A small multi-label image tagger, trained from scratch: arch vgg.
Rows from block 3, named by matrix and row number. Each number is 128 + 24 x the weight over its row's rms, rounded and kept within 0 to 255. All counts start at 0. Numbers have three digits each. After the name is the row's rms in percent of the matrix's.
# conv: 3x3 conv (model.blocks.3.conv.weight, 128x128x3x3), inputs 78-90, a 3x3 kernel for each
conv.13 094:137140124162168125160151114138144139118080117101051123153141148134110148156121129123118112127119121145129109132130149149140162156127125155174132148114121131098145113126123138158141137160133119135137095114114118126112135161146112092134137099134142105120138091115144139141158121144123126175138173205106086093124073090138128102130086105135106178121166195
conv.14 104:172141102150109095127115152114147142104122141144121156150174181154125173184171134153091149169093145166177155134147139160150128161137151132155177130171189140165139143110121174164123173187160122092125138117102113139165123149178131155165150164154129155146105162130135155139109131139120104116192159159121099112152158107137156140132128154142165153156146131
conv.15 087:129116107139128109142133118138133143135155158128132140154181151109143174129113122127136132123118134100115118138126136149147157122141142117135139122135135133128134146157138154155149133151142150166140139142133111118131137160132145177163112169174116108092133131093112148119111127127113128144084123137125124144160156161146135127103083104101085100116106122
conv.16 108:128150150103126125123140145156138121096104120110109126112101122129085150135129158137160138120079102086108152132122102107087136144143137118158202136133118172112106099071117172171147165154137141134137133110160151124134129158135157155138146135133116179154141194141156190140123118132092109133123149167131122134168168162142159125100111139123149135133150120
conv.17 090:140143154119104110149135143130103119130163159124146128160160130099086114134141137162152145152151154121135145157172164112116086103094095148142132170155156107088068120129114151140133123139138131124131138126145116105113135137123111098100144148138159133190082109121151166136133162154131128137132148121152158138129058105159155158146159156107120113117121136
conv.18 109:149145130123123122139132135129156170090115158125128132112097149120099116164193196142140131113105125150159156128154163115090133139124134130133163115118150117108129126110109129105103158153142143157161110108133134116115110074087141107099140146136166146143120112111126135131090096124117078113145147158098079093150138121174177171120128180137178192144143121
conv.19 095:134135127157160146135139117131154145148149143153130107130120132130107097153141132154149139156142152131095115164145132145143121108141131160119127159118134149120141093102132097085081116090107118115116132122122131140132134130141115087106144138126130138116126130122132132113139142141153149135149146123133151122155186153134152119147136115129112113128082117
conv.20 099:135153116120151141119138148123109102138144097154151103161147137156126164153120132114126129148166140139174150142164147129173148096096088155123127157155121165171151149128151148067123138106107148126136149126122097088143145103135115122130149114109170149164128130180133131179085133153112071121152124084103125145120073134098096141113105142143130159159129158
conv.21 086:091035084146186100157194137147150143136117140124140148145127137119126117134137137147104123097121102127118140125129137162163121156165132137122113136160139146154158159166163128079105101065096082057085128183082174215133134151127118131132122116146165146116147109155121081130125140153134122119115093103145145151147111137139116105135146145152152133154109115
conv.22 083:121123150112099154125141151117111139120125151138144151144120133151107124145111115129142155136142143153134120144119163122090179125124166133151105163186109167188099133133126114149101141132109149164162141106144148113166142154153138142108165154124150160122147167094153161107166128144156119130146129140146106145163128121138131108116146124131161110134136094
conv.23 106:144135140119115129128103117146089141147084062134143163154119107144163111138113146143128129092124136129073085134112101107134125113155125142099089125083102150148153135141146145118131175150133135130151149142144152132139165151146136153129152157160159128142142154116137119146148173161097151167159121119119154130149161146122090099141150126113121146142111123
conv.24 094:091084093163200132147173130153151143113142125138127113130151134119136139134129123128133155150131140140120128126134130152140122151136121146146132134138144129103138101104097137133156120149159080048101097199074129191146123148133104085129127115139131104109101099106122109145154132142119116092088088096153136140137088105149140130147129152141058119157098137
conv.25 109:139141167129122160113134144143152109148138107130112096160146094162159087170151129131134164125143160121123139152146140134154113153167104124161154129164159143171134141145111143156118144158107154122126144087111145111127139126122146143131176164133125122194127106164110109128161145114150157092157148116126133132129109125134116151117143175103169167121165146
conv.26 081:132137135125116129135120127143159122135103156145100124112138134176005166108157102139153134133111141145140120137158117129111182161087123124131132113138136150110153125163137148106153145159142139140133137118136138153126154153135075213131161122196145126128150103119137136126130147131136117162154108130114155143179005195125175092128144141154093117126137148
conv.27 091:124121141124107138146125131143144135149142112136115136133123137142093091160148135151156154126182158130112128174147126173108054144109131133124149124189196143158157130099126146118123172167155141135141113065122138116146139127161135126134125154151127127130139138126168158107130090107116074122150153155129123125129114119147145150160151086141167120085072134
conv.28 097:141174163164182169151167163127118133138137119130138117120138151145162151121148141120093101124112103118119104149146141155159144137172153142122134120122116129126118181133130132103115162137149136139135128132145135134147153160163152100138168161163133161106149154115145163120098079070127114099111105099143148159132141142117136141144126096122102072124092101
conv.29 087:131145141098105123140115129147148144149144157149125152156147143170157150167160151145123132130127112129110124137132146123121137116136153156119125132116116154124149096114115118127122140114128165165151158162148140131131151150121133166144131146157167154145154117115145123102152146153141139153143123136131133133140163157119137148129144135131163151118119152
conv.30 097:143148144146151152135150133117147136149161152142150141148137151148132147143124134144148160151148154162150166155146125145139128109097108154153150141154175137141164148135128114107114158136138137141129125105115135131122153150148139147141136133127133138144101125130111128133123112108113093090121109101106111116103079097132085080160149134138100112109098117
conv.31 101:123131137125137161136148160124128120150149161158177178145143138141130139139124127107092114090108114105121106132146152126128151117145144153125123158137121164143108111119122111091093123102137149116127126118132140148172161128139127138108114058066097167119100156143092159160171122112150121095132111082156150161138124142155131137142134133140136118135131144
conv.32 109:141133123139130135137144136131134141135135147115126140156149158131133149156148143164157147137136131140136132124132141120129144128151152165133134143134134130131133157158164133122129133109128143143137143134138131123118130137140116132134127120119124095119140103127134109143146148146148141154140128124125130123129129132138129137144114120139127126146144133
conv.33 107:147147140143139135145136142156142142173121156151139172152149156161155154144151146132148135149135146140104117122111128138121132154172135162151143161124124160121149119134150095104105108112116146148139149120153128123130103086123092076071104040090106120142093105126112138165142142136130148135096089118143141131150134120132131138124121146129153164128176160
conv.34 103:156152144162150136148147118082078121074080137098098126119133149121157160141161160117103086105103066102094090141146134121126132099132132136123111123108143123134179144135123130140140145154147104119119123097105113147133125119107153118096138132132156117144171128130159129128114139099107107097117139157136132136125126134125124136140135130098075069138066057
conv.35 094:136127127135123139119125124129120099141110075120123118136146145130151156168161156140147137128121147151146126150139124146146150148164147145106107153090086160117119139128141139122122182140158143138134136133142156160154110116110120131118132128121119130098133104129103103114120107139135122155141129155143147161132133152134131146143142138130133152133148135
conv.36 097:123134132140130134134140138138126125127151141148139137112115118136121109141143143132118129139138137152152145116140135117130127113149164132120125101111131118129134136131141132139144141145144137137145153155163161161154140130136143140130139119125166130125136107111150115105140130123156130140146150148120135121149146139135163149140141145142146148132114134
conv.37 095:130141133138128147134123143151123112177160114179172121149150140158196172134169143120117137152143143144136128132133112141144135143144130125113118153144097146154125137138136117063088125120119142161146143129147142135151104134148102143150091111118136136148136117130147125133118134149142172167124132138121142145128155157123130114178164146175164114161113061
conv.38 119:138141136160160165167174170095150131112125130100146162117123123089095117128132148129141131091113127125152159117087097113112132146140158106132126124107108154146148116120152141139155134118139146154177160167181150155167110158151131185181080149165100156135122150110126170130097114112086145121146169146132137144113113118140125123180144129114095107149135110
conv.39 079:125121111121157161105121140146133152148150125129169122149130132101123141128115148155145114146149168143130113166167159118174174147135125159143137131140132111050131126139128157081131159105094114086078104185135094168158146157136139111136144135139168153164145118144160130156116143153102112127144099083106122154124124148126130189140127131129075126165153110
conv.40 092:148152134144127114137115141147135139145127096118100118116132134114112099096093126134120125138094097118120129132142147167182160163132077122136129117125110124087117113144161146150117143099123137134141142135135142133131104107147123156185154187143121127101121112119102096142116145138135163155158151158164171149163135139127100135134166162168161059153091089
conv.41 091:129130140132143159135137153143106122138097118129094124122088083100089084100102121129131134140152143139145135150133161091075156098113158135151146140147107135139058104117120118150163113137142126131127145130146114098120132147135133148139108132122144135159154116123138116121083112129112164160118141140119121140134145164128133126132143137131129119139132106
conv.42 094:101134162078126169107122148160143136102123144139148153116117147166110125152123121135118120125101113135129137113098139132122129136079099110111128071129138120142133140098103144091085175130135138137146087113155095108168137135132136126143113087106124135121112102097123122123130118133119100114104061113148108136150119081161154107133128100172133087158138114
conv.43 159:152150141132124131155160137138140151125129151141149149141139152145135136155146174138126125141134129140119141123119132141125149184185163145171179148128125156130136159164173129163165161154171147171176127110150159134133128125145124114118125131143138142139131115124139151148147156168138151155134165188138141130149126128148130142148127154146130162168157182
conv.44 100:146150151143145152141155147181146126180120085158135092155153140165139109147127122158158155158194112143172108139123114139148132147130129128134102162136093168153136145131128144146098144139123141121127132118110133114138139100123130115131130083114109103129122109140128118158140138102157112079161127104131140101136136097138119086111141145154145136156159150
conv.45 082:151135151142140152128142141106119107131097120132102129119089089122090092113080080150185161150159133140152143123129120115142107138141096149132147139132140150128151127150121141158100138131119129115127122084135136124146144127140123112130147123121134140188150146175144125150146135121140107116153131124136120141134131153121116137141133117130143132116122117
conv.46 092:094059093086072078114101120119123123123128133132125133124123118144138143148134128039012025038021026054030037135138144120111129140140151148141129136122075115118123133145160118121151124118135132130164115118128116100117163168174119102131136131145157126136156121087140120093123128139132157156129144147157152166148174164146142145144136126132122137139130152
conv.47 099:126125139124116128141128142148151157157163169150166152133141150132141151138141146158159149151138141154157152131122136131131141129134147147135139148115116141123135124111147103103118150134161137128131124123136149143138120138136126128140109129135134163140127176144120178155156144147149159163138153158125121139109113114138103111136117086130119104129109133
conv.48 110:142164177122128185138139144136152176128133134123132114150149149153161145158167147166166166176175179159170170136137146148149152158154142133144128153154113157160110168168152160162132151151130138179185124116176151128161116110112116112078128126121127089118133090080137105086153138132152146126165154140148154131151167159154159157135146134148172158141157143
conv.49 093:139122119125099111139106119138126122129124114138131121116137118140144130136134110107114109121115114139119117126136115127136138153149141152155128161140117146141136133134151133141141147130138136147141129128132135144131134143140137127113152149149155138137140110113140107110110123109123141138136156160140122135146121138154147121163142142140122121126105114
conv.50 077:117134123112168122126152126123136135116123133129149124154066134157062140151069158130160167123155163119154143121139122136161125127131142125134117161150133141136129145123125157077134143086143139074126109191133140164099140099105146106143156127158170132139176144143151144137149101143166100159156081127144140143141092122151122167116161140123155137120127125
conv.51 089:126116130128109135148116134112133147134146166138145160137140161122110147135132158135128134153155143164161144099099136092100150114119155139143152157140124155127121146152131146177175120135141127124143116096099113108135140146169149157160131141121129124148153146149137136135158150168139122151153150167119107103111047095145126139135134116148146122151163149
conv.52 089:145152150147137130147129135126139115134136127128150113142143154130114121122101122174169170144114137138123139147129116116101092142123140121159150146169155137193152154113123170119147151094134149151134111139110157134106123125137140117134139113114168099140142086144151118140157147134158120143123103119124149131140164141129136116125117146117114149144151168
conv.53 117:151145137138133126143148136129150161123139136149156156116137147103135132125180182141154148119123127125124160120114130126118157169185167136166145107140127116146146138107121126124109137119132124155145118125141110145142133115125156094102164152150175113136182115136167113123136142151104150165116133153138136149122091105130109094134131162123111125158138144
conv.54 089:100080115098070094138113127165153161126116104126140136158165148138168175124107116124122128143155150107097113132160159121159173120119137140135163128109115117082093138123120169187182139166170147150127153124133133125116138144121134171170111096142150119119126097085166156123165197180172179150128118108153150131165136151158146145133107133104087119122122131
conv.55 099:128110132121143155135144147127125124149169132125140114137136136160145117125124126136154133142181180153152141113138112126164133101132127162171138152138145148110139122132131115130142148109145130147128165159134152124103169183166180166137166131098151124143124107147103102122102131124157160129158113122127138133126182158120123121121174152157183160097103119
conv.56 096:143142124132116115138133138145124165128173128160136148173154113134131184146145145138144124164089170123167134155157091133135156142100162157139150136144124148107135117133141132079152102171130138111122152137125100117149148155135140118159142142133133169118099163151177124151098157152130078150149135103171130128149143155132158149081149157161099167172135088
conv.57 095:139132160128132142127149145170145111159095103189125135133129147131113134136096110127128132128098123121094128136132143147134132124154123167118115165107093167158128165172159110111135105101143144155151124095160125112140129135157164128148153128102120124123115121116106124111140164155140122151131128171116149158121159166129138147116103109115153155100163168
conv.58 091:143154155130143146143144142148139129163159157142128126106110099141149128134141112149143163144151155137149133151139141131137159139167142153176150188136113174128124143166171144186185154161166145154145147126132150121120176163144187162151147152150126169141166167130137163128135130109146168156116160166105135141117142152117120116098113118103107136068065097
conv.59 185:129133154124113149148161159149138146143157157140162165155155148135133140145131162133121137134123133153135133140143163140162173172169160128155166141139117159136112133118152134132143157123169116127131127106150146137171148144162130145139132156187164150159157152140156152150137130150130129141158142160144163149141131131144119148148134143144121131160130146
conv.60 090:120131169090145177100144176128124133121121143103117152152147163161128137160158152137125147107142170133125153133163180128188160133142135137106112153050166137071165176149090173154006179141070149145139123134144132144158159142142173113099167144128121099096165074138150134138145132108161108067181129110127134113148157114143139138123128142130169137113155114
conv.61 092:133127132135120135136117118139116125151142106143156151134115124129156150100153160143130131146164162139150133144125142147163154096087121124116120138144153113117130118114119143136151105132129128127119157119140155147162131141159095139150122123134156169183139163156113117130129126148104141168116132149149129132156089093179178176134125152139123166121115123
conv.62 111:145144144122117130146148135151171191086104149100075140104125116120100119126148122111131114117095098151160129112126092121146118143158153136141174114090092118091054138140144129156139128155184153173155155165149151134145150159134151177166098130155124156167090090122102073089113116145126135156129134139152131116147159138132154151149111142119117126153149158
conv.63 096:143153151154150154149150156156162142159170163174173171148157161151167180168155157149173169144171176175178170156159159135149152145151161143151153153149145153141133137145155126154140128154152132143147118143138144134145119119146113097123133116154121154125152149125151160122149144132152154143158169172144153152127124131133144137147143126143159143153155162
conv.64 096:172174127154170130121132150117106129084083134142140139133133148121100115141135123133117137128107139136135146152132114143123095119103106106100141091116145132134146149118115137107096134127152154174132166171153111138150131114121133107145157152140103160166101145159120151140084082120119112116136121124143087083138122104136150144099150181113170191144168172
conv.65 100:134115132129113112137131125110110110128093109150141101095108114142116159126126130117108125112114138108106115128121131100091135103091115095089132104098142136148138117099107110086120128133140131155142153091085167135084128159132118162150141150147129146162125163138124166117125130125124104105126128070115143138090102133122097142139131131114125146095153136
conv.66 098:133109140076051110103056125132165151143146141156146139102103109111119089104113086158161162155158146175159154144105111128092107116120123117126133140131131139131129119097114097068083121107102127147160079028098100048086148134128143131119148130137117159156132163165104155159122131122123139122133132119087106123126118135131108114124123100144151144145152151
conv.67 099:138153142145146144151155133128129129124126130125127135124109110126105125130110142099104120117116125130138139143139115151119127161135121124147124137148115153163130132105117132107105116125097105102136080061135094088138112155158062127185077126183135146130163154145146134126085074130069090134117131139145124138156126124138137110140134139170167114166157091
conv.68 096:126129122152158130140145128120138127139145155132146126120133138100119102113108102122119101124134128117111126158144147145133128126131117135139121120128146129133140158159158130110124170131150123134108136156101142167123144155142142153150150132124127121132137116141126120148138117104122118104089091081094104130086037101090049064150130111149091073137095094
conv.69 098:138133120144131131143136155111110161104164169148171171112126169084177175131165160093102134099106172138154165144124102143109153126106165101130176084160164116171127120097112123082146117097146123106135116120164139125135168150126163106095123127108134094140133138137142128134135167148148157169143126143156132148112151145118133143108123162124158167134169155
conv.70 086:159160142146159156102102119123111105142113107117129113109111115099091107091099108129093100137104075128154143126134141122093118135106124129132135124128128137119139146165167148164174100104115145145134146172165140146143156149129143146167122116135124107096094071105085029077124116102111129124107133148133145133125153129136154134154122123165117105170146139
conv.71 114:123099109117103107123124123116130134150129123133132144094097097116121098088100125126127146148152136142139141130109123131097117154118113107136141112129115129145128140144157131142146160154170132135131125096114122104124120139153126127146148155160144128107179159117156159133135150144124129147126155176097102131108098132117121113120109152172165179161135136
conv.72 097:140143133157160147150150119167140151121080115147065128115114119113112126138129160137128136137149141122131110143122148136065129145085094138121165143134170144152152111129123136194160147168157126106144132154145154153132128130118152124130100088110101148090067156104083150116145110103158119128114168167123111140107016102137124152164163155138092112155065122
conv.73 098:142143158149135146151149145153134153128122163139147160129127143141154145134148159146158162141163142154156162134142154148157158139151153123169164145147124146140135111097089115125123144130148127134112119123120136149134160144144142128150133115136147083125161053105162080114140135137145141137164169162154172159156156168148152166141134159128136142131146132
conv.74 097:130124130135127144145138123132135122138117140133139148134115111145131100135117129142153145155154116179149081128116125132137145128147157141134137138126117138142110140116079134121087152137085133162124138134131126132110119111147132143091154134106141116118146123138132134151136129136162151082170151093139161145148121171117121155156115142125133182118147163
conv.75 086:136130149124104116144142153134146142112114146117170147137146116101109094109097096141144150143124150140124168095138127132139138139097146150150116133171137129195123145162137128108131155137144146139160092102135129090133128131134127127124115120116170101151131104160148132151141141135132123140130123178165153151110067100144120119127141127118105100142160164
conv.76 124:163161161155131143153152138131140162145135169136147159142150126142154118155139124140143119121117108138129143162165166159145158175166138112129172113132155144154148154160161158163156177180177144168160152129148153155137127111136110112140155150176123139165124137149124130144140107114139133126170153140158171136158158139166165155126127156100124158149167163
conv.77 132:167159146171136134164163139144154155136150158141154156149143151139149135152140146138112139161141150160168171173140151163126163174159174126146146116141127157155142127145151126167185156169199162176139177138133184151126146138154141149158148155173141131138142128150134134157134124146130126138134119151152157159157134130170156162115110151117094110116129131
conv.78 082:143145153145142147146160146111122106128162155116141155114131120104110116110095101140130152144120118155107094118153135137154119135165123166170145158154161130152164150139151144124142151137098127117123120096129125095124137137139151145137150126133121101087135127149122157155161159148145144134106089124115107128115095120107104115163147126153134142143139180
conv.79 088:128124128126121117131123114139145128159166138150142107131128147167164143155159145117126143133108111149119120100118107130104099132133122121145162107129159134119127151118113147128140133132131141136127131123134128119123121130138131137153115118141145148129141167129126151131113099113115094130112110100144113133151142099145167132145098125150091141127086121
conv.80 090:136143137127129127157134133137153154105127135112134119119123137114136148133119132095099079086098112115107107120118138106123142119111130100108114098116151102122141107101058125138089114125128149162160134130147153132146158144147147141140121148118146132149162129118155146143151147150137123137109117124125119131107106107104094102142125117124105113111112134
conv.81 111:156125129121116147144163167136141127148144155127146155148174168167190177166176173149149121139125129152121130117123139131128139155173169139165148138103089133111115154161159122159148147134130125124129128096154105129160145137141142128123138150151119145116142124085126140129144137151147154139139140143162147165148156151148141145131118131123134151128115145
conv.82 095:142139141148147146152157134153136138119139156113128166138167162123152175135136167125139135133140138139142145128127111126130127148142147140119147135126143147131149145123121147133116141127114117120144114086124129112118128110100140116094141133136142168143129150146139146149112109116147116072165143097120142135141136128140135136110112167117149154116159154
conv.83 096:120155154148158140168164148134127136121102123113111129173140092167089113127138145142160129146136096155137157115117126147146136164138153139200184173152094143065098135123140138142140146147126124105115134117146145120123162147103124128098143135123137142109130149136124163129169151127136138178120156162129112118102116136116116129152149119150082159092138170
conv.84 096:145079088136061068151084129139135128131098099148129138116126130121111112117146158153131134129117121132138112129093110140068139127095131138122113163169110144153101129122157123133173117124159138099159129059088151116152131128136139177173135150144128154168087165090129167122128146157112157188088133167122118135129158135127145130120125121125103131128123135
conv.85 137:163157179143131166147156150154153158130138166125132141131141152135145146119117150130135160133148164141168178131117122109116141136147149151163175155161133177177141136143153145153154137143150169187189144143171136125149161155172147143141143146171137109132145117135154145136139165174109138146106108136133153152131125130134124143140118124125111130159151173
conv.86 088:140146130156152126152142138108140137118151140133162150115094093102080090123102107113147121147141117153128127121139138105132145130166163109100121093051108075057124115124115131120108129111111137138137149143139164137138154145151134139145138151136093128143075120153095133145140125103125149137141173160152159165170181167159155156148143151119117128104125151
conv.87 093:159148154161155143141152148146137163145127115178139111121117127125134139120115150142147142135145136154157116172118133165107132145132154151132120157135090168132090128117147120122164126107151103136148115127153120152167115130159127133163124123162131123134134165097126130142128159171113142176103109157140126127123139133127147139136134104154098096176105094
conv.88 104:159152147161144134132139152111118120132138107133145135120146115127126114150132112138164162134142164134141156149149144123123126132154143124131118134128133173177171147139146145150134147147169152174160170168162163161135127102135117098125137142149163084182154094168155115174149129111098111105121130107155179128155172121138140109170160158137143151126145116
conv.89 088:155144135148156140148148146116124127125139125124123129101111128087087113089077106131135140154151112146134134139139151109105151105104144123120148127145164133146164145160146140183173134155142145131135145128139139146153140106101155127127170180166132135155123104123131099110100080086142135157158199223097126110131149132118138121130130147136120109149121143
conv.90 095:143124133150128114153125117133138154127102116138108124144157126121114124132130111181185184138079119123129140138110122152106120142120107142151147139151159120147149121171173082119151080125115128108101165156115179164129137144120120137156119124125137129113113108132155164163153146144109110139123128128141123129143146095160156128131134145104103122135150160
conv.91 097:134132145116097140137122134146155134118139142116095136146143150148144129164140149170150137155095135154115141154152139165144127189119107145141138144140175157172194139153135148129094160144114125137142140126151135130148130140160129205159129207131117145159166109165152150170131123122126147128122142133131150151134140163121092126161134115157078092136067121
conv.92 093:128124140116098142137128148143165142116069153132054143130174172120145097125145072153163158115135132124154153132138127113087119129142114127150136130086103130142138124141113110169118120152124157139157107123121130107107122135118130152123116143112090137158156180193157205204147139123142159086122161104113109116142169150124116121125126126141150091114181144
conv.93 081:125131129130102126146153154121141114170147125138153143153086146165193143109097136144117146155133129156126140099100122156130092140170177133131119118110133124155136139128151151137132137128143144132134132130121138128149126139104133048111151175155142126146144148137137134151139116153160134105154165162139083150171199126082067135141124165133169161145115127
conv.94 097:126128130133117145144133144142128141163150178163142151133158153166186175151141113140137151137147139126142131124135139110138136134153132157151128149129118153169154111124133118132126130139166129116151158140145149150150137133126120137141152133144120111135137108125116093128155150174152169181155164168140104115138140108130117118149134128162190191124137144
conv.95 102:138140157130112142137130138112093136093108142126105136113121117109090094121130108149179167166180168164169180142152164116126148120139157075086083093074073096081089145122122145164143139150142135136125127100107142114095117135119118140139134125154118154136114127092132137089133115118136132105151163123136152137147149117143137112146124134122140120117119108
conv.96 101:136135126128133129142151128112119118114099079123115102142141160130135153132154158133112122109120111118119109122136140138142145148188158140142135115102104119101114129134141137132150151139148143139132124118132131125138120125114122124129149128128115146136122139133132149156137122126109095105128121111144148149138148136140133146105113119121135143145154160
conv.97 089:146122132139112110134116124089128130125160166146145148129143153132147148138148145110156115128182116115129130110164185125164147118112124091120109105111165099135170137125122128110100124118107117100128101047097098064089117107142145079093138115118133120091115143133090118121133171165145159134157139145127128130125145145141159154128152139138193167128165141
conv.98 118:154164138145140130147151118133119156123138164125126157126139115140117123139106121150157126155155117147150139127119115147129123157156106163127136148107104132102133156151155147154158161153173131124136135109110118103096135132130130126124135133142151130152155154163153155139172167144165163144175150141155161111152142119142126153130120134143119156158134174
conv.99 108:130140139123134132140140139138165167114107138124137146140139161138105126149163153125136156141139148145148140118115145121098132153158129102145168128135125171126125136159161122145181145171202150133141097069098117117142118116130111120127116124127116122143129148111134144120170166162138151144128150157140099113154110120142127128156110124154104122128113132
conv.100 100:132143142151108133139102108130112145150167139151143096145135114139139146142150139144144130142155169140163128162174101173065087077089142125152153137208137158175086153113132087095162111161175102109128133094122140113120168122156132129143143127148144109107131147108151112098139159125146123139123131150138053092058084160124155146118144150139148124106093124
conv.101 096:130143150136157142125137135103098101132147144137149162135161154133138157148162155092110113094145112116142165133156162170189148159164139103118098112110152116146188132124135146101115157122101140130151153125124130124135172146159151139140134111135150139099136176146157185158154175149125113105125092082157147151142108122157121114095133120175182116141167121
conv.102 080:147128133130095120125106140159159163140150146137138136121138144142125130160156152137127143116114135128120152137152160155148137140125134112124155094131171095132144135115135164159186149152151142125134151143129127132129137151123145158150146143136121140131147155159144142122139143147122120127144161155145119128134085123132137142150146159134129140136111130
conv.103 106:082029080059016046085054101134147153143098118123101102124121151152118140135149144111064053112044052095081078136108134124110128140120141120146140117148173102139168110083084131100090156135127141066114046025067064066103125149143135142151110135139131135132138143165138149131132132141125133145144156146147141146137123125131116122140135144143129138161121111
conv.104 104:148156151146163169154171157140112144137104131152126138131149146152156164139161164172168177181196190171192176142136135138132137154152121143129118146124113156142121142149147166153146130132153122117113146112123148142148111102120088088076129158141166115135158115126118124131147172174144165163156188156132137144162168144150155140117136149163182182134151152
conv.105 095:156189100197181062063039090120142158125162146107106127165161148151151136139135137128113126128112125120125120149136118141124096118107134112128138107141161124141132117114127099067113105119133126185099193228070130086099135135143103094149133157138128113150138089144136105145133128104076103108086126112133101145131106169152160150131119124139134150135136148
conv.106 077:136121126126117131128115107142157132128081120124147133164150134094051111110139123144131129153121128151145156139126146144169148110085078125126136151139131126086125162170146121079104140153162127139136150120139136169151134121118151173135137087102160158136133103128136132134146124127146151142133116127154147132071053138145163141159155139105043115118156157
conv.107 099:148137115142117121125129127155135140135077119133094118140136151159142146175159144125079110134102127160142168152128119145137115144132128120127130139125155123147154115102101134095061154150121148145132147147145145131147127149142145173166134157133129140159093092143087132146116130142133133132119120103141150139128137136129136126157159160140130117151107089
conv.108 097:149158169102102169128120147154142085123147092147107135138154128143161114147160127154157132157178107158155098146166166131162178151115131136139115155156149141155094166157122156180107128142110161170139133158173137130164122131140151158141150124110094129153147069079145130132119118132159158112148146112106142158106118158123111103153134135152156131118148120
conv.109 096:143158145163169159144157155149135135143151148144148121131120128145144133139136128143128149136111132148125138141143133117126143111149131155132140161135133180155138086082108087088125096066099141129125147139148155188160130137131137091107163134179132127148113116145105089130122116125131155151165174184105114123117127108099112093141130137118122132104087087
conv.110 100:093058093073046110147172175142137111158141133168132147126134118145166137133144133139130097133098089129117116131095110137121159175181184142138140135140150158169172146160164141161156129151128128135155087075097168139156134128108131141110131153133145142134158160139129138122093131123076126128124120120141152130111144121123109094128142148135135128128120127
conv.111 098:147139141138133123137131135129120131145097132149138134138124166121115150113108122137149146133110138133168176150151150165147132143127116121084121108096178130137167144125158153087113138142145135131133144116131153130153155147127126167120137168133148132122142134140122118137154108115157093155161120147165079127151113147171164133104131107126134131108131133
conv.112 089:151155140163155148154140139117119154093090124112113133118122143141122126131137133132137123162171148131155139125158175100126169128134151154128140155112117154085130140126133164160127163152126122131121151146120144136106147130159130107137130114134121073160104062120123063133132125127148164171159181162108106152136116133136148139130138128127117162165162164
conv.113 094:146148150125103126120098138123146146146121138168069131120136141114128149139105138129138137145175144131090143131131132139142156167119127123132109113109117108152167148159130148144158117081097161154162131123148132055123141156158146122152142128115145120122152128123178149139145142148153132124131093133138156154125113139129128133106127114133146112117127130
conv.114 106:133155154122136146136143174143152180109145175146157162126157164135149149158172170124136135105112127091119152116119137118111158140151159139135171142113134144130144108112141140127125147124120151161156138163169147145163133108100152111104159137090123122172130123169138145150141131111107118112148137116125131155135114128126130119145098106128137136143143148
conv.115 097:137144144140140139157167151160135129154180141147174170119135123111125134096087117119128144138104100148143138123132143135128122158147134142138136120118131119143122114122131057070098079062076140129137155168160148153140118091120119113121108100127162144123179187172165183171134146145108102129100078110141142155153142154144135161147125107146115076145122085
conv.116 119:134141165091128146138152137113136165133103149130115144141139124182146080168147117145125138162154120165177141130127166155119157170166144118130138131113120160145116171148123138152133174148149128130132108090119094070095156144157129138128136152132120095130112079130105109122152123108199136063188149091156136118170144094146145124132135137130139127123118167
conv.117 102:133124119140113115140122117113160137132182142110157108110098133118068091116067093154108118153116129123130132126146121139098092164096094126145165091155171074118145158153142123147149147125110149119130154130155148108100131111136117149140068119128127167172135185175101160137182133093192125097172099119147129098181117084153157121118123110136140122107115122
conv.118 083:135125157142110136143140136169121121147181080122176088173165073078210110108137145145144133124154126131140137166118101144191075129178132143108124146148112123177132151131140149131132145144141126136146130108140145123119158096148156117101142140137134112124114111136115118114143111133135156097125133107146163076060204111116122151133164118121160132154148111
conv.119 092:083047092087000057106035089139140110138146140138135132147169159153178158138138126084095106103092083094089092133145129141136149145137142149125106142156134154183161111118142120092105125094076089062105080048090067059031143156144136155143136155165136133100150169136163172138155145149139140150136160162137151169138127145142123119144143139133134127128136139
conv.120 105:135133149138142127135122123095127116096120137120107126122101138110043105107098160127117109127122119123112115139155161146098150116047097120114116113135157098127173112124109145164121138161120147132148132153126123126104142128135131127159092122137093101109136134120133109084152154165144174139088123129141143139137095124146157149115123105131141115137135143
conv.121 089:146139137143134154152155157141127111142133141150117117131145159145134140136144144131137146151143142149146156151165168133159167151160166153127111149120094132129111135134121116108125124112135128121111137138134139126116123131131117124123099096088132130091125086076127079081131151147146171160145179172142154155141150151156154142136117138144148152139134149
conv.122 092:125134140112114132139141149134123155106142130121093114167144096119145172133092102142137120141129130146123135139116128122195157092065148142137130128110108108096127114120113093072119159090122139133138156147137170123133130139138154163094155162140160171166135137133144121144118117125118145106126112150160159114089167197102075146119136133131086140137133120
conv.123 093:123118140116065115121098116127128166102122144131152151138143157142123120170143138153125099132099119105116157127152194139178167150154139122128111116074115105077152151152135154171124145146103141119157119120148133127143108104106136110147141121155140113133172047129146059111135149138149152105138120103142154131156134095139118093140148147111184139136179151
conv.124 089:138134141115095128122105147143127123134112114137108110143150144154177163157174159058046044054029062066068078128129100141141127149155144142143134137136135143146134117119119115115117126129132160162162140154167122137143147147141138143152138155153137130135132120126148126125141152153155158155154150141148150148139157150134141142151148122134133113123137119
conv.125 103:141129123138133134143132139133117109145148115140140124155141123164145149117102135116114095121111096125119133151119116141145124138130138177178158130130125104097083147156139108099108113100124142123130134133137136141171163176168163174118107117082098084085149155126124160114186134108125141072136089105136131147163133152134137166119076091164161151125166176
conv.126 107:137141140133139130117130115133130120157147148121150145126138124138149131121143124141141135132132141117105127123140139110124121104125130146143128147144151121133140141147145122136138144135131133130125131124111132139133114134103121127134124133131131134114162167119147142101125122115125132132106120100149150151136152143135124132132136130154152162140135164
conv.127 106:068044071052003069082045101145128139143129121134121096147154154145146125151150135141144145148146139148150140128115138146114137147134135141143132164144130164154128140161157132163152113147143125095129066034082064038076124130135149129137153164153101144138130159148107147137133118116125118104128140125135133138153138135165167155128140148145144145150148157